config.yaml
arch: "conformer"
time_shift_ms: 50
norm: "layernorm_no_bias"
mlp_ratio: 4
positions: "learned"
kernel_size: 31
final_lr_fraction: 0
Rows from block 4 of a small audio frame classifier, named by matrix and row number. Rows with one number belong to one neuron. Each number is 500 + 25 x the weight over its row's rms, rounded and kept within 0 to 999. All counts start at 0. Numbers have three digits each.
After each neuron's rows are labels from the 100 clips, of 14976, where the neuron reaches its highest value: "lies over" is the class under the peak; "top examples" is what is common among them. Only what is clearly more common there than usual is listed. The data: synthesized solo parts of chorales (CocoChorales). In brackets: how many of the 100.
# fc1: first MLP up (model.blocks.4.ff1.fc1.weight, 640x160), inputs 80-159
# fc2: first MLP down (model.blocks.4.ff1.fc2.weight, 160x640, transposed), outputs 80-159

fc1.501:530562489521528544513473505544507476515496519501432530532480501477525488523497473512519522485508456510527509545500478489479487502575462449494478492501479475476486505511502490485477489488501514510469482507504506514521464467482488452568487534
fc2.501:450484530480465451490503520474498478513486491500550488465531491532475535466520530483444496533476536486490497515506530483547512496458559531511524502513520470548523498506511527513508514492465523518534502509496500497496510493527509528423499497
lies over: C#4 (85)
top examples: note C#4 (87); bassoon (35); note D4 (35); note B3 (26)

fc1.183:478499484487471508460520505512493480471488495535512506460461464471494511510522497504484508522536490506531492467477493540462508496558491488482505518486557508489525511474523537491517491480501511487516478488453494521469509498513514497470501502
fc2.183:508541525510515511487496493468471515517496514484495497508496506526507513496516494485489482480488522483514493548493502512492481489484484481501469503521486466544516481497502446498507455538499523533524483505555554531556506506509508516549502551
lies over: C3 (87)
top examples: note C3 (87); note G3 (67); tuba (43); note F3 (34)

fc1.61:497524501476451508500514484545484502458503507501471484470503505484487502500474526472477574454516518515479587482491478475475478496501519520509522522475524497433544522481511504526491476514518486517517517474511482512527495490454526490472531492
fc2.61:498481478516534464482475497489526528514467534482522525495491498546501487473494479520477470515500483460508493474470502514497527540457488489484490500507481492492492481501463507511535495482481554466489463517515438490490478519515518542506494513
lies over: A#4 (98)
top examples: note A#4 (93); note C5 (56); horn (25)

fc1.507:522509491458502499485483456491531552503526535502511483497525501465515527458503452465442526509497485492490561523498472515539534554492528464484494497475505504466540502471483468471510471479498516479556473520450500489499543519498493474494487535
fc2.507:506511452487504513472497481508453520505494524522536504491478491526503470550500492503534517471533523548520464526472540502455528513489521506495478482476452494534491486525526513519487461467499441436468518455490507505495461505498490519524498526
lies over: D5 (93)
top examples: note D5 (93); note C5 (48); violin (34)

fc1.491:498476496529473491469507493494546480505553532530502515501512469465484505501522502456532515473506481518473484470499507509484490530476496516541473505515480524524495499513478491525514548491474468508541502517485537454480533556499522478515500511
fc2.491:566515533495493504501510528521501545472491493450466483519500504526526529514448481548460515534501496480522503524506488508513496461520489464460508486468545531508517485466530482487483477520540561475493504488502472525502496489483467513529513438
lies over: C5 (63); F#3 (34)
top examples: note C5 (64); oboe (50); note F#3 (35)

fc1.630:492491561480532541502463502497507492506513492536500448456508483465490490502520491515493508493497502528496476483432514512469487496506485541441531487490520538475522516489541472482480457529518507471473511540494483537494487483457499496465469531
fc2.630:510505431481513484473486496528498514499460535462485524481500538506511531520552484483467495524518508511483518486505536468485526507501472541501495534521491491493490504472479554521541493507506450546514480476520538492524526478535482470543491466
lies over: F#5 (98)
top examples: note F#5 (97); note E5 (65); trumpet (38); note G5 (25)

fc1.499:460497541491548529552472464497504505549499528527542492499504472527469527510503461477505454518495473501448492488466496516490507512489497509477500489475514495509516533472512531468496506496481505488485499488511515473527518511525518518502530511
fc2.499:532524500514487500507512534514481513478502473446483499479504497469522502511486550545493531541494520489541517495517499481473509498512486501512535506495506509499506467495496477514503547490483492520522516500514541510460473483528486491536500530
lies over: F#5 (89)
top examples: note F#5 (86); flute (59); note E5 (48); note G5 (34)

fc1.305:515506472439511510469484496462481481528511493496499478500484494508503482446487537522528475512514484495518539510460494498519439527494508476497529502533490519492497513504548508527491486509516416515511479491524492496496488506481487475449489507
fc2.305:490474467463519503467516450508494488494502532496546503475490525553509473486506491510457510497466517490550508487506478505476521510486472519512484522487551479529503529448496480506540545488498523486503481505533493528478528488486516528536485517
lies over: A5 (90)
top examples: note A5 (92); note G5 (53); trumpet (33); flute (25)

fc1.584:443493553509547504481497524490500490556498507490500462512496488524480519493514443542490511485537463575497526488508478512507480473492512504496516504515500497464531498494482518505512488527488557504531474512492493489480452526510522519465510521
fc2.584:531510494508524497506483552504550482491496510473454490490458531502535508489506456493523483516498488473498495507510496476503498536498497511459526446488533530535476570458461489487516532473499517474497522492469530513470548455501484461526523492
lies over: D#3 (52); E3 (48)
top examples: cello (63); note D#3 (54); note E3 (50); note F#3 (30)

fc1.577:484546513542497524489522524479507461517496527524465455510530517525521505467506518456501455475505479524467480503518475490485469507520490450501515499479497503491512483521479501500521499526529496520530500486484497479521511579550493521494526511
fc2.577:533474454497539485492489511524560536483457462481488545507480460524499503538489510491486537525527522499526482516486488541510503524499514529487495513518529502488506515471484514508505494480514480476481495516499480534521512500460518519537514523
lies over: A#4 (100)
top examples: note A#4 (100); note C5 (50); oboe (39); violin (32)

fc1.550:527483472507477484508479477503475529494537475510510484497491509531512502524487528474471527497525478463535471524495520513511509508518476494492478482556514497474480508485489481484473492477502526523482462492466510510571477451490465491454486540
fc2.550:485538546481513513506510531516544476503448520504510504522498504463508507458535515469479512501523519515484514504526483476445520504476473458480547507490457474508510445534499496497512473529464488470490527476472499498471538532476544492492524492
lies over: D4 (83)
top examples: note D4 (83); note E4 (31); note D#4 (29); cello (25)

fc1.182:487488502501520488496511549497465518524531480514485451478516492475484493512538485487499460527488517478537506512548523478504520530515492466475506468479493504495489471515529491519454546522519507457510497505457511500499496496470491478480486471
fc2.182:509516446472496486503481496539532488472490517521500546494506506507545511497483533490506577484521491511529475549495503533517511483498507517505506497536480527490474490497463519482544513486494483493510519508511490487489519515498537500492557468
lies over: F5 (32)
top examples: note F5 (51); note D#5 (45); flute (31); note G5 (26)

fc1.510:506524504493530555524563521521462539549525470450551531469482474502518489493489501495493498473500496501468489479522486478495522473510538519527454505452484514509517542491487438540533496493551525468519550481532543473470489502502517489504491508
fc2.510:500473522459487489489511483518532489497438538516513481498497474467507505550504456506467507474524483471443469511503522528523489507510495482463501501483497505475512512517477542480484476518520550501483486522471489462497509517485484533504514519
lies over: F4 (100)
top examples: note F4 (100); trombone (72); note D#4 (48)

fc1.590:514463526479539496531515479474495561457508465485485504488484497518496473491535475510548521503512496485485507495488495502510478539479511517495485489519491482500503505478544456506498503476510492440480506495533530467511498494510501497543458511
fc2.590:487510502502518510471495477549513434519496509523506464508530496515488465480516513535509502479494478486488511476496559532509515480476473509508529488474514512486516507513462546503477496529494517530516491476468465490491510481479480475452519485
lies over: F#5 (74)
top examples: note F#5 (73); note E5 (35); flute (35); note G#5 (26)

fc1.564:490496472505535514480494522505486483530483489453531493506537509489491516533453518508474512506523505516482492486512495462541493545517487507510501484492533550526519524486493488534498438476507496524527494509499501487430519504519519505526469511
fc2.564:490495486471487467535562503512510517544516479520490490498462503449495505477514514506536488507475515499525495502446495554467508509480528503500470503531472458499505481511471445473522527490515517462514475506547512490548469507474493483496540550
lies over: F5 (100)
top examples: note F5 (99); trumpet (49); note G5 (37); instrument: violin (33)

fc1.367:507511514511480520495482478466496473494479504495504466494466487556530481500505469483532513519480443489466497505510483508475485506486496540461461524433486477495496470508479511505500523512528489534531511491532451466552503512529472536481483543
fc2.367:476471479484528437488531475538503466498476498523452501537527557478494472496488506514440486503515526513535496541531494542510557501515538461502512503527527509484513543486516529497485554496449487487481446517452524514489519510516525483509509481
lies over: A#4 (80)
top examples: note A#4 (79); note C5 (30)

fc1.293:547540491458534504482493505486536505547495491491484465514461512507479490506527521495477512537504487545510473529470504519504521512488514502473493504494489521506496468502501473502465500502486515492487473502516472474533510516497519504461482473
fc2.293:513499483478471540504492517499508489543517469513531552481500519511465542559462464504550488542504499511466514520481517460484537490476523512491541463495482461508498480504487502511489502470479485467492512478516476502515490466548522472497494519
lies over: D5 (100)
top examples: note D5 (100); violin (49)

fc1.372:527519459500492509523464429502493530539474517467485462481480518478497541477530517506508514505500507502470503489489499496442512562474512477506502485506484557507499539463533510466512483534492520447510509511476519501516498477465514493491485490
fc2.372:501520537461536509505512542519510503507537521507537537503484509518485464483544473512505521458521498530512452509503514522516500458489479522490493520508485504490505491541496502481504496478541505522465515501542519485520548516503525450506483502
lies over: D5 (72)
top examples: note D5 (74); violin (41); note E5 (28)

fc1.115:517489494518514502500498450502450480511505460536485493520493500522520497482496504493509497508535475503546483488466512522486495486486493493499499552505514488496491501503510497521470524490509483602536518500490479509508518512501528489496585493
fc2.115:500505553456495478539490499465536506477479513526487479524511494503484471495485497512514530483500504488476543523509509499504538562514495491524499500526498514459476504510482509504485456508500508481486515500476505471505460457484481502528405496
lies over: D#4 (87)
top examples: note D#4 (90); clarinet (44); note C#4 (35); note F4 (33)

fc1.173:469460486497562517491485501534487484536528510490518481499480474486546521482498444500484483489522558488485474483518547495533513526457508510482461554520501455548519495467536518495532492477499530500515495460466499523516539473510483514512536519
fc2.173:534557523485462501488522469528491507482481508546501539478509510527456490484522521487541490519513446499508500494525509500487521483558557495561482457492499517488453497480470518488476541497518458527513484489496474501492465513465533492525519500
lies over: F5 (100)
top examples: note F5 (100); note G5 (58); note D#5 (38); trumpet (30)

fc1.300:526515533519543498550526548499506504491448505491538509511506505519490521492513466482472496504505530472483495467546533506487463525480505488471520520544513510487506494501501486467514524507488521474452499502471504521477500469483477544511490510
fc2.300:499494518493492520501487483484472500510526499476455495507504479500519504509518488474567519474484453467505506539464500502481509470519503477541513468454486480522535489532491466522471462538519468484503494475529535516516490528490519434507551504
lies over: A#4 (60)
top examples: note A#4 (60); oboe (37); note E3 (29); note B3 (29)

fc1.398:486547504501502520480454493473484505497495491498488462514494526525451572483496496497510460506489498494524504490471474509494456497479534445533488527497547535489498530542498504532528495466508524525505506455447522514517502512533449495509531507
fc2.398:521461524480529464500495532499543518506520523509496525476526469482547431496497478549484518518473524515514523531551489495507527485510484530480505468520478482470511481475524517509472510513523480531501488536539503481505462482483526504517466506
lies over: D#3 (74)
top examples: note D#3 (78); cello (60); note A#3 (39); note D#4 (35)

fc1.1:491542542488548535469516480500498472510531550551464491496500471492424536498459491511487513474500522513525510505504510519457517481489517505487505491510463505488476459515478466465501524505505490506512467462521534521519498466502581508464497525
fc2.1:455494458507509447515507516481519528545478488467496507510454515478498478548550515527462516513532501480464481501510491495479501513558499552492480501496494519512476457515498514534533524505486433493532506481455484487520506490526433499537489489
lies over: F5 (100)
top examples: note F5 (98); note G5 (43); flute (43); note D#5 (42)

fc1.318:503501503503511514463474491472491539499486492469503495473543489547549526508498535491564482503556495519518500470456492487470531491508490460530499514521493481472516531515537497543459480505472504502453466534508499479530510501507503524496502479
fc2.318:460524521489506496520494493519521445530510531534519507506478539523453465484527470506446521506476490474527526536503547510525454495501522533513502516506500506487508443473503537509492505527537487492496543459467533546515491505490495471532534532
lies over: C5 (53); D4 (36)
top examples: note C5 (54); note D4 (38); cello (34)

fc1.62:497485476518515476498515506488489443452511419522537521527510500494490517471473503512512479526522503503474507501494509497473496497506517530530500498465515460507539517496555467518503522456502540505486451522514473486508509510492535493491490521
fc2.62:506478503454525508502485504472505557528493522525499468532490473519480439468530482510475520482502519490510527452500457451517544518517523502440468459504488526479520511479500477504502495491483488509477497534481515487457506519470526489514534511
lies over: C#4 (98)
top examples: note C#4 (99); tuba (44); note G#3 (25)

fc1.25:489499465472474547512503465501501516500478464509501511517464495516500534461543475499514475542514465490456462448538496515495536543511489498486506525488505508517542492460496504449452536517477498484507490514477516518469499485458514532495508508
fc2.25:499489528476513470484465525511497491464518510492471463533485522466460454542474494474494485446475486502468512534506514490513517491534491494501498487558420502462481492510468456525508506533495497501469510505495471438474504501498520509528482516
lies over: C5 (64)
top examples: note C5 (71); note D5 (50); oboe (36); note A#4 (27)

fc1.371:529488525483495527455559516520499467470527539510463523516504480493511533563514482483512507513472500476454472493504486473518475506521488518469490475470512513521500475481524484497473480475503467501504487490517527481528502494432512558517487482
fc2.371:454511477536478479558450461504487506484501486436529522492463516506476478445462521546525495467526494485521501502507511497466518487475541484533522498502500489509500480501488513492492474521488532502480490508516508497462493507519498456439454512
lies over: C3 (38)
top examples: note C3 (39); note C4 (36); cello (33); note G3 (30)

fc1.315:526520486463519453490491496535471480463497484500534515496479507517506478486491489554481494485509508500479488529510484522467510518497506490510474514507524495450480458455478530518514494464484508526587505458549506509540474522503490504508537489
fc2.315:514466481486500577539529498487516520477473478497498509479534472495520474533511502498496486519521515467504483515516501510509520497490507498511485476465515474539450470489504481491485527490506503506511476460516526521502483449481500483489474516
lies over: D#4 (100)
top examples: note D#4 (100); trombone (78); note F4 (32); note C#4 (30)

fc1.204:545479529462447507507532463486495523468477504509473500499516488510495513510465465521489490500485498508522545492515480521500518491453472518475523485473505491493497507473492515487496468497544491523480513526482499481488516470485482508497497559
fc2.204:446516457519491456510486477506529513503531538506503487517488508471424467480511521487499529480545516490502529520499498531508461553554507478482527500515520488514493512560514467483517536502474522494544492473514478485525496511493505519486487458
lies over: A5 (39); A#2 (38)
top examples: note A#2 (38); note A5 (37)

fc1.552:496472483486484499478466499447498566483492507496456489491492510499459489469482467490532474495525498519463514524500537542510540525491522494481518475481515503455484509492515565491493511496548494468518513481509482525495522469491520576524498501
fc2.552:544516486506472492472493477546480499475475496538485491494515508490485493554487511510465471524514489484501507531522470528497474455506465546487521526510483482512487467486526486460524487499518464529490517536466544458516447530472486471508493506
lies over: A#4 (100)
top examples: note A#4 (100); note C5 (40); note G#4 (38); violin (32)

fc1.448:501490475520533508489488548475475480482502501485510484498480493491475523477505496462515533549521451479526484487508511497471464510534509446524485466500489480481474486509530477521488474479518533505545473480499532550497461470484524502517487515
fc2.448:522495529518507495495507526535522510489523516480475496491490511477484450546511510466446529488507532535510477503480457524483517502489477465491494481527531498452544472487493470569532477516502509517508510508530500509472563523517501519490519451
lies over: C3 (50); G4 (50)
top examples: note C3 (50); note G4 (50); note G3 (32)

fc1.347:544524477477518505537545526518506509475517479505489523475477488463511525506501468492466523499538481511519441508527472530497527504524474462479458499488534485471474491523487563487502490517473511501546503489497503505492498507506545439464490490
fc2.347:514494502531484506507506474486450495496492515490507480513487476478497533496507520535514480512515509504504571527487489479490458485477489481522540478520527480490504483528472458492544518530507520521490465515504541471476512553522483551510549481
lies over: C3 (82)
top examples: note C3 (83); note G3 (58); bassoon (34); note C4 (34)

fc1.423:472502510471502501481536518497497523572480463495483504428508493480476506494499499469488509478502478531499519516470493492494534464530513520462520503503472474477526479506519518510494500515496525499457495452498534510517502488499457506458484494
fc2.423:510491468517491486508477523526511519505503542469515523564511532508523513519521498517460469469473516555476483517506506527491479564499478515522518530542518485426482530517490499470475509504513464523504505544507477472475512534511502511523505503
lies over: D#3 (73); G4 (27)
top examples: note D#3 (73); bassoon (53); note A#3 (34); note G#3 (33)

fc1.547:520480481451487488479532490520526503483516545465533486505464536468489491518463514496501471482485469507466522492463495492513508535478483511507512497492519476492508486478478533517484486525496486530542500517513537478509490491510517491469539478
fc2.547:515506444516498515533522487501501504484467462529533517513533475496509475505491507511509500519552540474522486499512491508445476525519548522511508542502497516511441524533504484515505452483474496469530507488523494494505516492531499480487471531
lies over: D#4 (91)
top examples: note D#4 (93); trombone (28)

fc1.379:494509476519480549500506542521507494485517451508515463469517489506494500464452480467554474537500495471475462481464494491494495545488554522502505516508478491512492485504491475463554524514487466525521447471513512508478511515493562510536532546
fc2.379:453522458459506529534518525501573462498457493486494484500510500473553498517529481487527521558479446507482506498513516454484531461476493453487528508552486513505522473470461504520497498500529499492504487466478473482513514492523509483538505509
lies over: C5 (100)
top examples: note C5 (100); note D5 (50); horn (32); oboe (28)

fc1.100:478506472441513550513498511468504505494510452520510554546504481493515505485470576493485491456509485468489472561496513479472544520478540525473481505486494493448474496501488482470507517503525515513499525484483502527509522474504540484493503514
fc2.100:527494544470535502521480497482496480532480516497495526448501531531480510463531462469529500515456504473518498453543466512499496506515521495462472531491528470487529545516504497490528487485437511473491429501514483500514531511486479533492498500
lies over: G3 (86)
top examples: note G3 (88); tuba (79); note A3 (59); note D3 (26)

fc1.453:522492450493510498515467499486529469461490505428524504523491450526504505509493486524552503499522502477492497498481538500453508528483456496474495495470502449485513488503510504501536486522506494493510452520464512499485509548514500550510503522
fc2.453:508516511490450505452497493498456549508496456553453508493482515454482503494514523476446503501512539480540470509497498513525508507542522492508526456489515502488501516492500515496459507467511478474485493506483521512501503465460501454454510500
lies over: A#4 (99)
top examples: note A#4 (100); oboe (54); violin (38); note C5 (35)

fc1.206:516535484502492511476476473485584530493515501506501530530492475499497491521502514527499476478502509501506537544515496538471492539466501494494504491489529495477598498471493487477521477493514500508506479519499502515534481519500527524553470496
fc2.206:481504505493531500502513503517423489510516456466554502498495539507501465477498482434492494496509508482534528463489480484549506475496496513488501497494498526541497497539467528518485492533483509546505500487520461448480532497443492508465514501
lies over: A5 (65); C5 (30)
top examples: note A5 (64); note G5 (38); violin (34); note C5 (27)

fc1.335:518475502476524497538512474483465535536499497497527488528522494534478500472501479525505561474502492487478501506489505488550536503470530452481450490539467521512474491532420510530496499504517506507488495491502452504517454486524490470548498528
fc2.335:522532485494485456450489532537544485464514508548502511496480454503551468523472541491469464534480478487515501508524496495459493517506466510524550502464508496512511485488526486479468475479465511473514507501478530489529543489483529535441473458
lies over: D4 (90)
top examples: note D4 (96); note C#4 (54); note E4 (29)

fc1.9:509533507517504505519519488457480490523527496501457505493496480513495442422464474498483492463499533484523540500523496502542526500531488473496530507494540482496503503510493499521507511503501503485525538485489454466493514517526526519523494494
fc2.9:506478516478533503516486520522534507483478469474543478533509532468500510547538538487508520506448492482467469542496513475456504519482504516494477467513456499491500491492504545472473544484464491504539495510514539518504519497464477477464528482
lies over: D#4 (50); D#5 (42)
top examples: note D#4 (50); note D#5 (44); trumpet (27)

fc1.633:519525487515487450528497457537503483540477498509442491522494485506467451514470521497456480483526516528528557510498499492516496507537499478511579493488512492490477541502479470477508502475524482539480451525468534512507521467464524521453530480
fc2.633:500531518518469469521523503493476512481545506503529479525472515499522539479511479487520527549524518451528506518523503473464484496479524486487478524524507497524493448523512525547500516503512483493531551504513488484511451509548519486488518492
lies over: F4 (96)
top examples: note F4 (97); viola (35); note G4 (28); clarinet (25)

fc1.386:527495534435505520455507493467529502514483516507474503500496521471484468507508483503541487540466511468465499483452521550496503504494526461504495536516505517531482462543527494513473483514513473554511499494464442498499546507505464521522494498
fc2.386:485532491508511510507510457540515518491515488536518492499530495524512505516510534507498503493543509535490483457530463463486477501496505519493501489521486492501513472449500530465540531484481473476492482490509558499542458504477581480502508497
lies over: C5 (61); D3 (39)
top examples: note C5 (61); horn (45); note D3 (39); note A#4 (35)

fc1.241:466452472485514513487479508444512511525482486534499501538487482526479508465540492470487443491550517489458504510483473514472482481495564511482497506497530547514503491462464507506549542463520480490493470506534533532469471519497483537499476495
fc2.241:486516510500461488488482520536477491495506502467479521501515506519562471502475496481539516521447511515533460508502511487493562509510488481460516503477491473528435485482500490468535498467511542511455484500508524529535493490531511488479458530
lies over: G3 (91)
top examples: note G3 (99); tuba (57); note A3 (40); note F3 (32)

fc1.513:508497519489513520514510480528506541476482523515466507511519505504522517475451463488446484505489505493491518468474486493502433495530492515505485507533485509481533493453482502461477514482505464472566535541491509555477481494514507516529528475
fc2.513:518542476555485505490480499539528493518474484490546516482493465489488509534531570518537512475531471492443504482489483506497530518498460518465506500464513535517487498504529476491534479513499542545441484459514460480477492494493528475485459483
lies over: F4 (46); F5 (34)
top examples: note F4 (47); note F5 (34); trombone (31)

fc1.471:555540485491517504510494498497521537500520504516524496521486487477495529505475487525467532501498522518542507581501461505492534523496478506471517504500512523536491456494525461492513496515544539474510499521484506486481464501473520486468474535
fc2.471:506521525507510475426528487516499508523526493483492498506448481502474461502514496467449507505531503500500523523528516485488496489475533465467503488471486468515495532518498512482445454452475480517528526484508425483512500493575524456519508478
lies over: D5 (60); G4 (40)
top examples: note D5 (57); note G4 (39)

fc1.24:545462473516475491476515481507493513542509514507524490509523516513497526513500502522448521477482487515467557517492516546465538512500474561472518484495529488457511472480551469494519535466507531506513493486497500526537494505500471522492481527
fc2.24:498513529501497524506496513511477516457464482527489520538525480486489462487493521514457492485523526528504545490507505491495483524496538499468485529503473510535525509502492498486513512467484506479529482533574487500454530521463460515532453501
lies over: A5 (36); F3 (25)
top examples: note A5 (37); note E5 (30); flute (26); note G5 (25)

fc1.365:459506476470506538486553467478517501476483515465487559483492497471511500480469482521488476506519488513522521493540531482462506477468526499503492496539502483538515462484458511534496476517489458452522497459518515509481518478515480499459510494
fc2.365:515488467538494475533465536506481470496510471509558460503529485473499511497512503504491496505514509474482482496503505522499494454516489482489512470515509458455449489528511498515517512506510499569510477522501522517492500524515516515506502489
lies over: C3 (59); A#2 (26)
top examples: note C3 (59); tuba (44); note G3 (39); note F3 (28)

fc1.616:531508481545474528485500539479470511466536461481498483549550493492476538532500483463504539483502490534506514490474466516490518502489507497476496467492540513516458442510509561489506480517511478504517508490495524510511518484508480490474466529
fc2.616:470517525487500471461527508507510518518454531510506506532484500470524486490546472528495481514529495520505487551542476493482476472496521458513495506527511481481487509522556431484511520496478529487521519504508510478475502525500507497483536463
lies over: C3 (99)
top examples: note C3 (99); note G3 (70); note C4 (39); note F3 (38)

fc1.610:449521549481519503524501565517487484505518450515498457530504476502496498506495491467509439527462469500483488509496527450477485552552505503498494532495504522444498478518475504496504531520502482546503479517457468493503509540547494521520511480
fc2.610:518465486499525453490519489456515506489497534505450521478500453491479525513438476512487540439543518502465513496477481525480480470486505495480474467527492535522460502470493507503527485504543470502487503470484468478476503436512535499482476504
lies over: D#3 (100)
top examples: note D#3 (100); note A#3 (55); tuba (50); instrument: bassoon (44)

fc1.264:497532505481497519503499478491514511508515499483477498492489523480513481502500449461526508491504479537468511483492488514484513560494546515519563479497517528517535493527491479512493472472495443481496468484460515482479477537483536471521477569
fc2.264:488524522486479508461523540514538493507516456503525501502500495494478505526518482520529443496514457504493515526502564528491529460504567459511511510481466504494479478469555498528474517481546490507521479512534514538517516443521498519522549486
lies over: D5 (100)
top examples: note D5 (100); trumpet (29); flute (27)

fc1.0:494534511509511514520540489474482514519522464511493509510464500489466482474476467500480490492549496523471496546506520526506488484533515491484522471505472494494497471469536479512523443515490502462494481494498486471496471506525485500495519535
fc2.0:503507508506468463507440503509558544490458468502540505506530459480492493556512478470550492499496470482513484483491500481493529503475519546510508498496539476502493527504434544484508500483463499511520530524514511503488527507503534462526486507
lies over: D5 (100)
top examples: note D5 (100); oboe (50); note C5 (40)

fc1.281:505549502491461523482497500488497536442513537485485507532506543500487477523488522451488578476508492435510510466498519509515498517491491528476490477489543501502487478496502485471536499486483489495511507501464473491516489498514503529498514510
fc2.281:500512499495499464473480533510517468536514462526558506507504477480513514497535494492514494513482556514495504502512444516514478476486466487484529490496473487510506524513498489500486504527470561455502481455511524490484484484522482480457497508
lies over: G3 (100)
top examples: note G3 (99); note A3 (45); note C4 (44); bassoon (35)

fc1.592:519474478501504503502478486445470525466490513516507530523506505507466505494515523549476445472512506477506488490494519498469531539488503511503514461525471509515523470505456491481527483485519504536511517518536526515480515472454431547506547523
fc2.592:475484467496494504491519496562463488517511467478523502510515525489463459451489517467484511487456487485485527500488525493483489491519473477485527497489560481521520513477494488505489489490495505470428482476487491550506508487497530508460469457
lies over: A5 (100)
top examples: note A5 (99); note G5 (64); violin (46); flute (28)

fc1.366:504521551492525491521474511500477533525521461472507528501524464521508501477477545494519489520540542465508507488472510491474460525459513489512488498516507479489501505525458533459518473511499484475474500513447530503467500497496501497498505508
fc2.366:504494497512470484496472479493483484493481473540488500486470482507461476487541462516487528511490462496477481546508514517484492515512521513479498494471496478522501520484546443529506518497505470537513504533521510509550487484544521495501507475
lies over: C#4 (93)
top examples: note C#4 (96); viola (45); note D4 (34); note D#4 (32)

fc1.634:495478511425514526520497506480476533500474520494494548540472516519507468516557482521505506469500495543503494532489470469505519500489498496508543500486479513523515496490473471495552494451521428507476505515472488519524514521507542514463506498
fc2.634:467519479526533479490484481525494463508551477493475479485500531506484522457468513518480466538511537468518501444510509512458486522479525525474497503497523506508534504468543535521477433528487585501491506487527539515451520521493518468505498511
lies over: F#5 (45); C4 (26)
top examples: note F#5 (59); violin (42); note G#5 (27); note G5 (25)

fc1.395:490547509486517487513462488506500529474504530516513511523530482523487471493538496469476527498499522477546472494490473494481489516548511524480543542514528481513500529463493490480516477503450519501479465540499500441540497491517493496499532493
fc2.395:510511522541491495489512543460521481537510488462535494508491523470519502466510519501517499512514535470471472457530455508449526502542553478483470473477520518508521496471494503471544500514561476499504503481485515531490487500508462539497510503
lies over: G3 (100)
top examples: note G3 (100); tuba (88); note A3 (53); note F3 (27)